From a checkpoint of a small contrastive audio-text model.
Model: 23.8M parameters, log mel input, encoder arch transformer, encoder norm layernorm, encoder activation swiglu, encoder moe top_k, encoder num experts 64, encoder layers 8, encoder width 128, text encoder norm rmsnorm, text encoder activation silu, text encoder moe expert_choice, text encoder num experts 4.
Training: cautious_adamw at rate 0.0017, 19200 steps, batches of 256.
Data: trained on synthesized solo parts of chorales (CocoChorales), 39062 training examples, 125.8 epochs.
Rows from block 4 of the text encoder of a small contrastive audio-text model, named by matrix and row number. Rows with one number within an expert belong to one neuron, the router's apart. Each number is 128 + 24 x the weight over its row's rms, rounded and kept within 0 to 255. All counts start at 0. Numbers have three digits each.
Before each expert's rows are labels from the 100 texts, of 14848, where the router gives the expert most weight on average: "fires on" is the input token at the peak. Only what is clearly more common there than usual is listed. The data: synthesized solo parts of chorales (CocoChorales).
# router: router (text_encoder.blocks.4.mlp.router.weight, 4x256), inputs 0-255
# up: expert up (text_encoder.blocks.4.mlp.up, 4x512x256), inputs 0-255
# down: expert down (text_encoder.blocks.4.mlp.down, 4x256x512, transposed), outputs 0-255

# expert 2
fires on: "d5"; "3"; "g"
router.2:097135150145120128111121083118093105096134118097095128085099133171116135147134093111164144126085079132134157117139155142148098133136117093133142133149110117145155109135150132112176116144125069143164176144101097106142116171103140102113123170126113072126118114133178117168121139130153122133128126150120104118172091139105123155083136142159093173120100152111108133108114141108184134132123144125158153156099120122101097111119135118109118116106120110086092127124110119146086145097144136097101112179132139146126148069148138117118128134136153094137110174144153147157107120124115065156142120147145181160110123163117164136132094129159121120148111100138100139109152149112137160158107158148158120149140116113081161127147093098122098149159130135162087167130127108146108100095155126
up.10:149124113118128138170134144128155117147138137120147111169094112123087109116121125147116134152122140115117116125160107110127098071161116163139112163114127178116137100126105106129124166095124127078178138150158124117148067127080085126132164120144130183076132127139136147070134143039144133145130114125128079131116154158131057145154131132099151119116110064152126136136144116103152126119122100076071094109106164151145139143130164121128147167150140126143140118159187133159146106135166172132153139149146157134141164125144109109100149131100126107126111143122092120109161137117121119082106143131176117114131123123125108159110133095164115121155161143132076113126116127116156121158130111086089104133117114127148137112138114141152107156104137115086132127130118121123133100129131130
down.10:147175136139149183142159118159135164097089169115129144160104125158130118149115139152110107137160113147104126111096086078128128118116114128102118108118097136124114128114112112153133131168138165109106145119169148115116172135081080113137101144135100094144096108138112136114101118145118129158129122146137108145111142142130151142112127131154104086117109116153192143092130158172178127137146124121140099117121106100170161089121144122114118135100163147173141139142143137129142160141159186136075135096138102114164183175116131093106154116166116122132160124141166172146122128125142125122098087162104116155104115149135155103130113102087137105159110135154158144130115127113119152115091127154104157106161102116118153096104106107096100166158159147147144094128137149134105149135185159
up.11:133111118143122086114145163103132151122137119099125146142135098105142120141103152129131160112156121129138144106101147129133098120130124101129087103099137097119085125134123141123129174120141132138076100140156163145091092049102187144150144148102127156135144123088133161143136126094110077151148123144131140147112130156106102089158114105132115122118170105174157100111175104122105144076059125182152117130160158138158105095119166134145115127138130117141182134103105123123137122147107092131130157101118141103115152138108124111182124117124119128102121085079132096125127158182133149134109123145117123121162135128180100099107127157112162166083155129169153141121125108127111117077148108144121128101134136112138114123129157129156162143124116122126127073089082139087140112134105125
down.11:084108081134159168088083120094135119139126115150165100155124170138124147126152085136152118162120146146101129151124133097171122171105130146113128121116165117117142157107144109091149107138099163111088160147095108111135170139108110105127082076129112081152117140128101085121121118155120155116144152099186125113133119110134127114075169121137093139170126117127166119119114137152109164117158110095146136119139118108121153116118122163153135113129124123123105150127160138138103168117170100094119094103111063109128124134112149160134167090149107152115163105199123175111169148099160150095110143106113145109145132131140152133131131093136145102136116159139136141148111133144088138161110169110110122130125131119154139100136109125112123100141150147127131109158173139144117182077103136
up.12:128137118100128076118127133128121146115149123158088115101110154137146120131114079121118149143116139169086119120166103145154118094152169173093147151123104143105146127147119163107142147103125112121158089154123156128108110124090143127138121132138133122125098121152154124090131128090137101105134139130136127150125115087114142141090126139120090095113152136117122074156126166129164132127121154101127134117107181074134179140156109114167100190154111118135126164176116118184137095118132166126113103122124147093135207138110113199122132099105100124122142151120138148134110147149108152100128152140154132082192118134104137144152138136122116198145148083161114132117152089115117145134146135155159086140131145104126146126159132166145110122093135133126109147153099151136100155163112117
down.12:143166183149156120161165087141150186114070151082145132103113103122127111115108132168113155127142097114124127142093103104137110094135163104126135126133114109177151126172095114149130154118119095129142116137094154130102099117125129152140117162160083153170061126145111175134099074099139145141127107165115138091104122155134146130152120158120093093096115122153126137133123195134173130133100103145125071111126128120156142116122132077078134131091153165139099102138109137149144118143129154137117156135163120102139159145124158096110103150132096103152144125137115117186145097147148142160149100144108093139113152116088147102132129123112122143107146113131123115128159115142147129109074132114102134089143106097100133127088114107118138130141135114092135126142114119152085102106145105
up.13:142153110109132145130120118106130140118130131171114116116148138127156117120111098150155117137139176149103120171117100105151140118134174145098151127125117149121152114116128177115148152068124156128107130152122172159107175123110137137127106105118127120169120133110099131102116106155111130094140142077173119142099133105098164105136133147100070104122130120117145092184108135116151122132117127110142155086130120069131177177156111130151102160130097147121108159149129134123158113128125172117084116101118106114121173116081115199122130117101065142137122126135161127123135116137096163090148141132142109091120083107098132148198144123129112150165142122116096154136110104132109150138111144093159088113127163097134138126161156159143108112131123122112156138167097141139134167166118087
down.13:110163159131154109119166089124121179124077155111144125093117112118126125120098130160076160128144113128137115114147091136133107105140159146105105113145134135198134131131100145149129124143134096142147110151078136136155100100070116147100081156163099157174081124141082158141114118132162110146133117144106146105125122101117123132159142154100106108086117111126115116138108170152138131128124121165119120125095125116121105139124126098069121173079154136142113117131104143141138106128085147146131140119137156066153149163115144126093094141121125142162163130156127127143147118139182134148110143134139092136152144112071154113142113106113120165135147084108117130144197121180133112121117163110123170096129153121092097141137146162084124122159118103112160119168117114135104141108134138
up.14:146133109111112105121124161119147130143139135125149106132113140127165125125093104168122116117070140134057112123174096139144154073128161152095136162107132173103132108115121149103110174098129130153165109160140162093119120113086160093164111113149172134140120123111123129107149136116135099120136198110159110155130132093140139140117140118102070117101153116147148105148143124106120143118086153101102130072142160058138146170175141120154116148153095117152123151191150141157181110154137154129113093127117158098124194122102133145159139112081118108128106141115103121114140148111104144090130136128125121124137125108099098131149125111107133166143135114161098127125121095118144141137147121090142093115127122097155122128148152129160114125103129129092133136187129145122118145163097126
down.14:111126155147133132154138123100134158125087151114135111102103104122110122112093142162075199128147112129132123142135149092155123127149147162111071071135104133167140127124111105174143130106156092145146119149124122121105072128094117135094078166140134160143109124150088123109150099060139121175111085165122139133129092161153121110116151134118080141111127097158142078138138169126124142140155086152125100147116125118155136158117135102086135143104166125126112135105126145158110131162141105123127129112133140085144125149120166136117095139122145136158155087141101114174155119167132142148104160122133087138141139128109150102150145168128139167105112119143113148128177094152134140131100172103152126106133179093138113161142140127109157108137133083123171118124089136147111128094125159
up.15:134167142149146147122155135197143137148155143120170146098132121136141135096107101126122113098102113123148121090136108156090116073110097057167144168147135115153158130139108133150122110142111099166121160128127144137107143147142147073138149137151085118156130116112135135190132129150137101127172134140105108097142128132137163150106124137136114127091113151125095170104108124164142090134101156122157129133100098144143096074155144129120147165170177173167147146128110152080137152111099149153140143172133154165150135151154116150158137149115132133121159169143152138128135153156112089163137126169096135148149141134137115119097130137121180125144123126107186153089152173139136126108123169155154166127129126110110132117114108102093133127180112143112121120148113108099100107144129149
down.15:137117111171131075138112162133142137115154085115131073146149145120136164157127117109146109160111165153131134099139136195128149107127098123127193115128123104144155114110124117112120145107098129121164105147119145170113161068158174122188160105138144150139110123113168118122099084138138133118173149125101136138072123132115142097149102163105160091156139129138086131144144132090114150129089135127107154112152126125146157109125104132176152082140093113127133124152117131102171167108096133117140123099129114124101108135147106156144108088063100136084126134109114132117137143122112131114169169139120144110145136112114151128112148138170147199121108112122141101105136147112133144104143121114135092155113159160098132164125144163147134139146140145119064140112131133121110095155109089

# expert 1
fires on: "c"; "double"; "clarinet"
router.1:088072132176108112075099115124116121126150168150104148146150155114097135146160168165150119116171130114140119169133123122125133111137071143152122096125120142101135142122116130155149134076154125156117144153135119121111127126143142113125105172101113121207127117132104128118151105091147131132133102168129137108155091162136093149138178129156099170144119141166133099142147140147175090150141111129149107100104103105116106150120083117118105091111172131083098118123105104099119129145084084128157141139105154125113144088110145129134149098114093123132126061143149121137110109151111143105139159138112156129113106108091166072143126161157131117099126124127094131113133124114157132125104163154172122129107136091132105140148155129157130112139167091123163147154079146153125165144131156
up.10:115178141141136119155155135154138108126096106133148099121152110146068109106147129108141092149136120121156131111128143146104127120138100105139109163144120124140125106147083090118143115150097126079148144098103099114144098176125119162130155123106105119116081118122134143141103133143128140119122123140077116131114157122158130123107123123140169117103134121105090182080097136115156121137158135179089101097140144191117106133123144113102172106126125122107152127099102140121108131120131168124132157173190142139136120083160139118091138144134154118119093140136109123126119120108161099117115084130146129130109147131127127130096102080141108103157128155084113161132128157140117092144096093097053158117131082167092128125098106096163112143126126163098080131113144071152096102093143114
down.10:126131129142174145114133142167122103134134099113165094138134087128127098158147113121127092156121109127142131104131104138110073132087137086122120150131141098149116149143125131097150107160067157071087095125106104142127148143107126140117133099147105125161128116106136187106092123161108138071150129110123142149129133102099105137135123134146136109165141127121115192059097138125153132114108124135126080122113132147134091078104154120100129124127135139145134087136122131116126124097126136145134152145116107132153162164151127136136172149144120156121132122152188151121144132100164123149119112130117159144152164126115146108118097091137138109129172134120188091126120165148080123134145124147076180128151126148085181104080113121105113166164148150114105132158145105121081100129154123
up.11:112166106139149137133126140153127095134106130134137110148132137166060118125179130117153115149125149122165134130143148142117117122139095126115098163140112153135125107143092085143116108170092133082150157117127087103153115170107103160146154101103099101147070116125136126141100136129117144121141136138083120122146151121151122155096126121116155125128124115122108160097108140130146119115162119170084111085134166152114095126116133116102164127152120133121139124083137114120084123108120168119138168150161150141144119095150111112096176129127134121124130143150120123098112137070158124061085109121161142129128129156140148118105081061171125099133122155109123161103111150124130100150106102130086173107119070177119133121110094105170121162109135124102084114118150097136087140088127105
down.11:133155113108177117128125120133134106127145110089191093131127072135150124139135099136131099160084107116146130119126125150130068097089137077130144147140126101184114148147115135126133121176062141078105118137119117150136143139081136142130151088141111128152124116086121178093093131175109166103160137119126116139128135126120141132125128147140153118159117132136120178097097148121121141115111110129117089120109156117113101093122155151105143150160117159149132093108133146127155121100142157137135179145136112166153172147151128123133157152119087155122116130126174124129171142109151121132115149111106143167130157112121128106132107106150128109104167134115157078118101162161088107116117100113082160127135113151092183120061113130108111143162136137104098131157111116108100082128141108
up.12:140151110117141111152156161158160104145124106130146105110174120131112090121129089107165094139105115131109111088125135142087109114111101114120135170109138077132132079137105121120118160140111120124158195092130130089119093127140158133161152092098102123117114149127142137189113137135112107116132154118098124161138156123128107099098121097135147130116170161114099157085117117119142094111118134141096147081136139154124102119147148129116146119157123112148155157118098145123094132154100149115114129144171110146091125128163152117118137114155162117100087156102099097098112158097142092101093084147136122142136116115168116108090107102115163128170124143128172180093111131079121124111116116098100158115130055132106140117127104088137115139119112176106101107133125090091135117097099101
down.12:117114135162133147123118109140107130112151078089168101137131151145133169132070142145158104139088137123093123151136156157114145150142119125121150120095090137144161125141117079075115138159123108142144118161083165093151157128139159132165130102138132114128117119087140121124108101148104147144110141141118124140135120145118136104167122117107115131141143142106131126118143154115152149141110132161091135104160187095120127088171097138163142101149091165142120155126127128184165151090165118104116153140118138149088108127131166122145161141101097112143093131102132114191125101114108137097168146148120165137120108118153160102098100101142146120096098145160136094127100111095101108093100106127095073104136113133140114150084095085147138118143189153101086145136100135139107127123106090
up.13:155155121082133109146146161154152107150118122131155119130156122145107104093111107120131073151111138114120105082126113133087095111115123107137108176121137125129101077117133119119105133113137113119165153112133129088122095134156149119143168099104109140093123168111165157173110168148134085116128160131133113138163163102121148093103092127120144104100143134108089161095129117116129132114107183153120139093118146152115105104161156115111141135155124158171169173129129167145113106137097152135114145158153141142120125122181139164113135143121182112106068147081106092098097159134123108132145086161126115144162134130165099141096114092112142128151124152135169161112131140118120123134129090108091154117130082140112131133126089113167130150119102178119131109125128100072116122104100093
down.13:169131148178115153162147075130142122168176105099108130096143178155113093127117102126158128139153156138150125148119180155125172135154102155106138116156143146117131067102141099101127128158161138142160123154080139142100122124195129125120107128145129108125131149116136089131137111143139139149124093147158103130136134139126128093129141138094113130135084138134129113133134154125148170139118114139112153134122124107112145108174100119154175104128086172126115185164151153144124151108135101104132111112076152118106077110119153160139091121112141099127092122085105107116104086135107084102127116154125142119114089140117178131094121107145133121099078107143102172108111131083134110139147129100132076130158136120138103139158122099134145124121201138157107152106125122149147140134107123
up.14:136136137125139098153143143169118152147127123183153139109157129151078109124120163122119086115140132055127119134094107135105113135162152143099100155109120121137105083127111127125132105134127123140117158093124136118117069126121090180129130107096113142115128145129108161165113152150164124155137123135110131108126138127087122096114108096090126134130140122132120139106106124199140119100118149122131136081123121167123098113164168130127120141133133158157130154138107144129126099126121142171131162185156149152107151163149113141110119152134162086112097142106138109128067145124169142145154067118131139132153114132140117182131087105120114126172168130121164163149152151103135112137106109136099161085126095160115121119112101132183118164119122171134139102129151083110119150056106117
down.14:137119164139120116183167113152115158120152107118159087106103154168118107126155128121129134149149128134119122145099132180125120149133157153138123122122154152125134140164118093083120118169136155111119111107097139107123111152123105130090104177174119101100106111150125125108124097159117136126096105113107140129128134083141127122118139154084149136120132132095143137130120110138143159175147120153105072161111103141101117114139102082121174114149121157116093165173097149128143134086174118135155133140130158115167107130137147159094095135136117144178155178155137168175136084144146113152135155099101143122111136165105097127105154100118078125153122107094120108125170121131090093153170133113106121111150157151093156128140116122137120140108161156165089173131153107177097107098131135
up.15:129167148099146066148150106116111122138105116128136130104137108127101104125154137117160120122125116071137150149106135153145153179154152105120103160126135092150130116134117113090137127159134121123133153105090137093188074144118109189099128115096116120102101094153136118182107141155136122128102123146126149133098157114119109107086118086156148114136139159135116130109121153147137140099139135180124100118151165131125122140130162125113123134132090117118139136087087140167097095123134122124126154146168118122114109094150131130099125166129144084119061161107116115147091135091178160139119095116152136129164134132142123107128110109146105121143146130131141138144159130153105112108106094105084140129122073167132127130112106119200139138075125180120085108122132066139122127094106100
down.15:141103170152132158150148132151180109095150108129125091127150095088115108114124135133127123135173115151104113106131151161101137173091155137138097141129167119116122132148077101089160122145113150122103109122083124128096119160167131114101109143136112129129149141125078147125140120132113130094091117125100138152125110094157100074115116104116136129103161115106151136097093121141130162154154089164104078144134108158151141121136102109130182098083150154144123154139101176134109138112145098124111118113114150091148111133156170154131082145165135158156132131117129124145144115132134093149118128105109113122109156122136098108107190104094121114132118159124132130140148102143097100091147167090053121108128137102118135120124115060147159109162157171116096158120151128151113096114127103

# expert 3
fires on: "3"; "e3"; "f"
router.3:083119138127134088116166094108100149117092091076112102120161123129154160131129119092169170115099127124137167133108116167136132170170123131177124123141116116153134146159119076095075142158133092124125122124086134100177147103109133152123111161148137128110102109112141100146128110145088143125099144104106125119118183134107122088136120143151186126139115126134122109105163128150110150146120119161098114132147161165148117081092125122119134096091136098083132093111108108148135153104137122079135161078135115134104109078124101125116094143143117147133114121144071152170137087129146150146153118117142082098091127111111173117111134133136092110084107165092085132123138134133160124115140105136091113185135111144126140137118142158126160117136149126123113161123120096156138114124145098
up.10:133156108115125165145102118152108149131130129083175141116137131153132116112122131137188090129103139083123116178098137100133132126147151111119151179122109150116135089139153126135113134156118120162104168139130148133091138143170127085145142118125102134155091124099097140117121118127133139155150134127148133085139145165162172131110127133100107152112119120118130145163119116153195138131101136095120155083134125103091170121174138128124120119140083148128096158087173115113120113118160145153127145149166106157089133088087104139126140131086096092123096185131127131142114144089104122087149112114126162129107073152144120164097087083155132116157150141110143168125080115108127120139099125120136109070132096127147131147132101108162116148142126115100128124142134127135174134126127057
down.10:134121116162159137141101160152143152099116125141157145147122078096108149126098166143122108099147122114127137099153139150117135129154122171125087125089153098134155105082095121124183157095171119150141112144127141154139135098090142140140133138141132153155121109129109138110148137109196080183148129127093142127124130156111097134146106120104098152079144089152149122104100143110144116096073088119137140056118113155149139147095168131129120140080116140146135118117135104135127088132062168133132139155130161101110149116160136166157143053106165147117105117124139095149120129099182089115143148147156142143124121124137115127176122118137148151162142096141147118134150117120147132097084143144125144079113136163103140118105172136137109162140150141129139109111125114132141108114142112
up.11:129137111145138115134158116149146150136096126110159098109147111127111138087127107116138150141069113118127139094147100126084127123117155085158114162132138136131155134095076126149059139110124107129119200109125121076162139136096146125112158132148131120146105097133126131162137145136088108132105184111125109158140185109164117100152115119124159131087124161119145163110127130083151078130115155113111138139106185185144109137124118136099139110127147128112134113094111111126119115113108131106078158134143125143113112062148104142115117139148159135129077174110138082140120125147138130140102104148139128175090169156143116125162099137094141123121116121084123134125114134137141107098137114114081181145124091108103134131106116121106139115134088203120118119094117119094101102119125115
down.11:093121141122105123148110098106116140070123114152127080111126111145107126140140162117147118184140133106131103161117115121106102151146178121162106109107129130109148147140096110122103129102160116094097158084136128125112146094133096127110164159140088120140127144133157110130116100118117144128097108130146153146102127140118107134152107131134120152140133140095147129129125112112121143188075114091151162173163130157151168076124153121118106116103141122109113134090137105107122128123179107167148082129176083126111128167105134129109101136110128163152182168141132136171106114117145149083165077119155139177112156120127090140102116116115091118148110144082147121162137097106068144108101138168094134100159135133121129101150127151140133140136128150103112078102125104080127096100144106
up.12:119121148162129103117141101100095162128143110085113119092106145137193139136135131103141118104116091088140162142085164157148076149143135079153132119134118116142136165137161106101142118139112103117091152103119118144141152113106152149120120165150125108116151175094142109155128104187085145133146114098129146104172148137156174136079121153120125150141137145173109174108120076121128141123086134145141139164154106147114091085128150124134104099119120129079098119106116123091143145097125111110120065117108139164097111102122105081147103158095091122133117151155145171176135119137085101176161129075106150115144156165119119137114154135118107154138092118131154143120151158144118149123150130154142137124131133104123146142130131114101137095160102105131123126154106139154129097158127123
down.12:105147148151146150104122138118082126149082118091161097132058097126141163121134140126123109167116101104077143144124140108154142133161132112137128118157104174141113126146115075134127108157134111123125136136109098119120124138139124120133131154177156137081122145117108071087157127161150161182141169141130130134132087151145133165147134133109127112180110121142116141118163067142104126152136090123086129153162122131123157105114142136163118086100143075134130124132126067112142149130138118134168094140161136114139127103114147064126133155100140153133170104144109163147139070128114111115137134100079152144113155141091128115102133117161095109128124146106147142117085156123125134149132102122110116124145131120164131111128140098134105108157140137103149149172175090198123121127152136
up.13:110105115125129076106167128127127186134142136149119127149130114116120144128114114121125170126101087119121145132158113151147132112177154153128072160113117124105158140132079130092125136087131099118138159110123131087154082106053119168153126125136120117128125103122121106150161132102135102119142148143075115132131148137170076145155129122120122188084133092159117098089149146106144142076078105140100131109149150171129082124112158138115129146126127119107125111101122117153143125119112148116153187143150160172054146079104100155141143086134127133126110144133108099151123138119145153113101127113169117119109169146187106135159143144155123123110137132122128112118157116155162110090105142155101164135106129148141129119123141156146143126117124160108108124157070113120132127092112127
down.13:104123135119096157166146102097123132103104105109141107147131104143139126127142135120115138186130129141124091149091121106097093160120118137181123122129137130140127166151123101119102111159174140079126136086138132127150166138079106122116146120140107120093108159124138128107114142111101174134093125105152114147094157127132125108111113135138168108117105102107144147138159115105097162161122130110148145176148170163163162061091151133133149086135149111149131117110172148128138138083185154137107107096157091114179104145133106103108103127143134138133155168147100156130123089118123130103121103147144087164106138121129110134061114113121088100141106160117120131168105145126116098169131094134082118142137117150124173091114105139114120130133136158130101128116151135100143056100149114
up.14:094123107115131068109172113154114149127127113116150104108127122118090147109153124110146167144086127111145141155149087143149117104169176153146059173145125134128128116116080129138098094099091126117162185122132117075148089120080118189128118116159117106127111103109126105158152126130093130129136173094089117140137191101141124122174127130115154129123104115122118136102134114147114108106135130132072148112111166174124089115106130141096158144109134097113130112085121116131130128133141142118150179135160143168100120069147115124098110140135110142121087159114096083136149128105155129091084121088151106111106156154128118123138127121147114116105152149083122136107142123139135082126122117133081156157116119151111141118127128147138131130118125165089108125142102119116138122101109081
down.14:113130129129085158165153107092128126098120126099129101142110107149131124165131130118140127182140145139130095143119126108102092154109105127158115130117160120138153155130138127096094134148157150063106131113116122118155180102096097148106156151122068121100125157118146128109107140128121142124106142101150115145110135113106118118121103147132144100122088103128149137121170114106094156155087146129130156173129158168126155072091173129131122106121140114131146137113162132117122166128169145149115106099143079104168109165146122114092126141115124156132147158150116160117134115106155139088121107166164099145099147101117116127075103079139065102117124153081131115160115151116080117168133108138079117119169141145127156083146123163124142167142144156146127096109136123084146099109162098
up.15:167155120111136157150154122126158180129118139117159120094124106096128116105079098163081108149112122152126061135100084116117112107121143120140140127115121074170147097130139161161109153159152111158180168143123160138111153131131138110130119147156124156148099128115092151185124131164122093157126138133154123143098134107125148062136123118134153139110126133108127137120132139127131117119105135081129156151104131120160176092184114130125122166119147172151120146153110138138132109116086162145084138138117135125127152181139141159114084119128136075127119148112107123129138141151127089162145135162103112164112094120128125108130119135086135128157129096116155128103135093109129123106103153113132118090135154118097123126105125126056115112175114132131145115123073132063159112100113098
down.15:155149114111163103139111137102162119130164099128112118093129116132151162137154113120146146146086106101126117077156125182112112122142164100117105124138145107162101112149120164143121157119133111117153155133108127155135090145148177123069150126153168158125172118117154101144117134175116140137149136147121124161111126166101109090109086131141139157171098167127141127139081146087116092155091087099116126118088150102110150153150156161155157162112106142126126119106089171135125100105133112119168127123144101138078133101136139155137105131095120123104068146059139051165164120135122123145141131098133110153113141124115121120133124160136112133130127112069113099114118120141127126103149112091116144140106128163093128139124171143160147103126153137103084159145113093113119117119124109

# expert 0
fires on: ":"; "4"; "tuba"
router.0:119125137098108166142127140111127131118117090131162124134122129112147148146134141133107142152156138155144125141132146134141148167129147145109140110140135146105132177141154098115120091164130172087077089139115137177146168124161098108117101110183127115112123138126117113090117094143107140112105117121157164142101133108151180130124117160117147107131149104091144122121115121114081166144124118107113106174160133172135181124105134144123137144126129117153143126117146110148141125097171151129107104078110095087175093192078082120146145131139120186130225134164138179142146111101137159125138114112121116127138163142147120139111139113106101136149105150122178101167127125163079130132130131143103135111149167155137130146119135151082167113119135108117129120123189144147119125118134143
up.10:141142135110128127141105099101136099146119131139149142109154135103106148112129153124142107153131120127097138078147152141094115114147106125172133156152111113170129084132109140150135153126157100164133154153098149104106117159155152113109134137070126146112107122121078122169106144143149113111105130151110113140149090138147117089139148118123100179123124135153100141146099137085131113153140107184122124085135099099109121139163115131110140123107104130109129137113117132133135104149108113079126160176119161160094121079154157171101097113099142098103060102107128067137128092181128093095151153138120116133078113097104143104132111136149113086099130148089083112110109092129164137114082156102140104118111087133128124138130157124151114112130112142092133163107084063146123114145137112
down.10:127105108111152109138130151170127174128158147122144167120136139139112190141109144116088107095098146128132111121147085167138106087134108141122138110088117126177108127117140127159125148111130094153164124174110132110152119129120121125156164145170147131123097099116154159116102143103156123153153133120073160141127146167117119131173147156125153126149165124101112121126151140134139076132123126102082110122073138130151089112117130105142114147150140116133145121162117115163167142064133150150144132160093172131142177137169104152123150088118106125121098117166160123147125163102150098146134157168130158120167109109125165135158112131156143172146133133143145067098161159131142107135116088176166136133174145142084120169124124145111113159155141123147143114132163142134117111112135159
up.11:147133143133129071129129096114128118126130121104092127117133117137134111113121122124149140116123114091138147117111125136105117079132123106151102125142128094143136083138114140133125205110131113138149157125129125123102097110127179166119131141071144135130121133116130144165123132119133121123130121123125088121128126154104091093142120111130105136126116148130120121139140137115151112115108100158147120114122118096107108121122117115122118115109117134089115111140105147127123129150094104099146162137132130192071143056145162148099070127112137072117016123073126018124110108163113128140131117124128095126080105112104129117138118143127111116104135114106050135122137117112169135102123148114127129147129096109121120128132147131164129125115132139123122146092048086113117118141131092
down.11:138114152126145153111110082169111128131157130129135155127154130092148160114126125117123110080127131153125132145145105154125149156110150128132133145163140089151166083119106132098176103114105114173128094153058141130145122153150124117112120124127127135145138113124127146146136156124152129081133127098117112141131092090091112098195152162134152120128121135082112098129125157160172127155196149118105109123080093095123096105147075100143134158120104143138082129148115120144145157110107110127139115167103175133149135114147157165125115121185133115144110111155136148136152120112160103142156135137140141087106111105084156148128142093132153121088138139146123097115158149105154095130154142133101100114182126116106086119111117119114115133146196143146120209134145122144113125146138135
up.12:155137118127129078137122095112140108122126119097121132111130135129125119135121115121152128119116112085129130114123136134103106092112115131157115136135139106153135081127115136139114191118147119155151163133129131108103104112131176155122135142062146141143114115114117141175129131141130115136127122121123092128124114146117112091144133114131103161131122148137126124147139130105153112124110104167118130113113112093108116118139119132118123110103117137101121126142108143125139130144085095106147163160115131196073148042158152154100075112111114070120017118084120040122124110160117115134128131125118117132083104096101125105155113142128121120100135103096037119116123097106170134107119165110136115134124096118116118130131147131160106134121133131123119154098058084117127130130133098
down.12:132102141079141156147113099179119129110175135117140136132171129083152154110117114115112095076118130150152128122130115162100129159122142134143151160132161104140130121142127146115151098132111109150163090151072163151154117160159117118108117109149104124132103114114150158124111134110144138088142123102104117163123143110093115113178154166141164117132106134080115103113120149142166105150172150106094114121070135157154103072123080090129137158117094146139106117157112118150138123073149150139139103153075165126179136144162111161156127113176128128141083148141150136125143115087150090177152132141132127101112116123093153146122134115135129122111139153142138096121150157110141093140125136130102096119165148136089109144124103136092100130145188150131128165145165141128151097150142121
up.13:136111118130131109124150129120134133121089095140135117095173133131104150110121138120096099139092097125095118084144116129053151087121129174164137164122139156131123113152085146146127137136133141159149165152126152085124141153112159129122114154113156136103129079084110137143127139153151117130104146132100136115107136127185132082166159107121125179087142101107122162114114105079137090119114122125151148140142118158150118129175135124086162100090129127098132147137125140116160107113101133096130123202146170160088124085126116145120113101119125115102093163093119105125153083183119093135119128109107135142086132109138088140142100142116097098152135114100083101156126107133164114135118164118114122138114118164087122134133170115116090101150100148117138152121082127113149090128155144
down.13:112110108119131123128116145206118153133156165144168173107117143119091161108130165116104110097115165100137142164151105124144117122141134140116094125107118130132116096110139133154124127132133087194152142122161133100134092115109105119126161118155146113141136112130129131137159176098160096158150120112111158122133137144109102142147137104118156137135157133112134103137145102157171103112146142100121110119077145114141102103116126129136109164145149102154131140132088102132117135067120118152149141162104181146149168140174125150136144119138142110147095128186160127121103163097157068119106123158123134131156070159128136155172103163140145161173168131163158123094165139097159112133124129197162153120147137154119113139117139123119102160144134144138136124127182132151123144100120167
up.14:140127131126127074129131091112134112131124123099100133121136126137130113125123118126150136120126120089138143104110130136104105071127119115157113122138135091145125087133123136131119192112141119139151154123119136123102104107131179163124138141080147136140118134115134151171123133124132119125124108122130092121124122147111098087145135114136108139131112144137119126135141140113164109114116096166145123107121114096103099126134120125122120109112118139095123114140107144130136124158089105103146166149125135192077156056144172148107075120122122069116018112072126033127118109162127116135130120121132105126076093106094134109142111146127112112097133118104050125117126111101182127111123147116136119137127087113124125130119138128162129125115137138127132145111038087121113123139129095
down.14:130119155131145142132111092160128131126167122132122142143145132090146156127134106118124109091128146140130138147142105158113133143101153111127136147155155114148170110129122135105174123109094106162131107153072143137148127137134128104114136136125115122140133124106132171122130130104131131079139121107114105137112093109095111115204142155137140121131119124073121094121109161166176128157166134119096097130073105102123085090139076105155120163120130155116083133156105134140141171093127133123131106164078163134158125124155150165127117127175132115143091126170154134147160124089150120154172134144148143083120123102088149168126141086133120126084158161142126084123160157111132099134151138150096092112180161099106097127129116139118131144149187153142111194127164121151118119148150122
up.15:141118125130134081127125084115134103126135134113113124126133132136129116124123114127150130122119117100135127111124137134110115085129116109152124123138134106146138085132117143139119199125146118148149155130126137120106100121132184152122132140063149137139120126117129135171128135127133116129129122125126088123138111142127100089133128120130110153131124147135124113143139133101149110132113106162139131115128116090106099133134112124127134115113113137105122129141108150125136125141085101104147158150130134201072149039145172155101066117113134064127000117088112042129123112155113111136128130112118117127090106100106125113146117145119108128094131111102047131114123102098175129103126158113137121133124089121120119125131143128166118121108130131128121153100058083119119134140122091
down.15:128107144100136153135114119175120140135168141117151150136172125086149178122113121090105109106129153166135132141125102140117137159113121133123128150148162114161123102124132151117150105117095102151125090149063144124148109151147118123116133137149114147143118138117142163139112120107135124087159141096096125151115114117087137105180159159152150115148110124092129097102127158161161110150204142111100116132072115133140094105123096111122126145120137120134123125156100117132148157087139149127127101166089176125180140142146132166122122114169125141144086104155158127136162122122174076156145117160132156094113125101091176138129130110154138128107158156135132082105163179122147111144148122154106108115184161127106100145139113134082116152154195130136131153135161143132119104147165138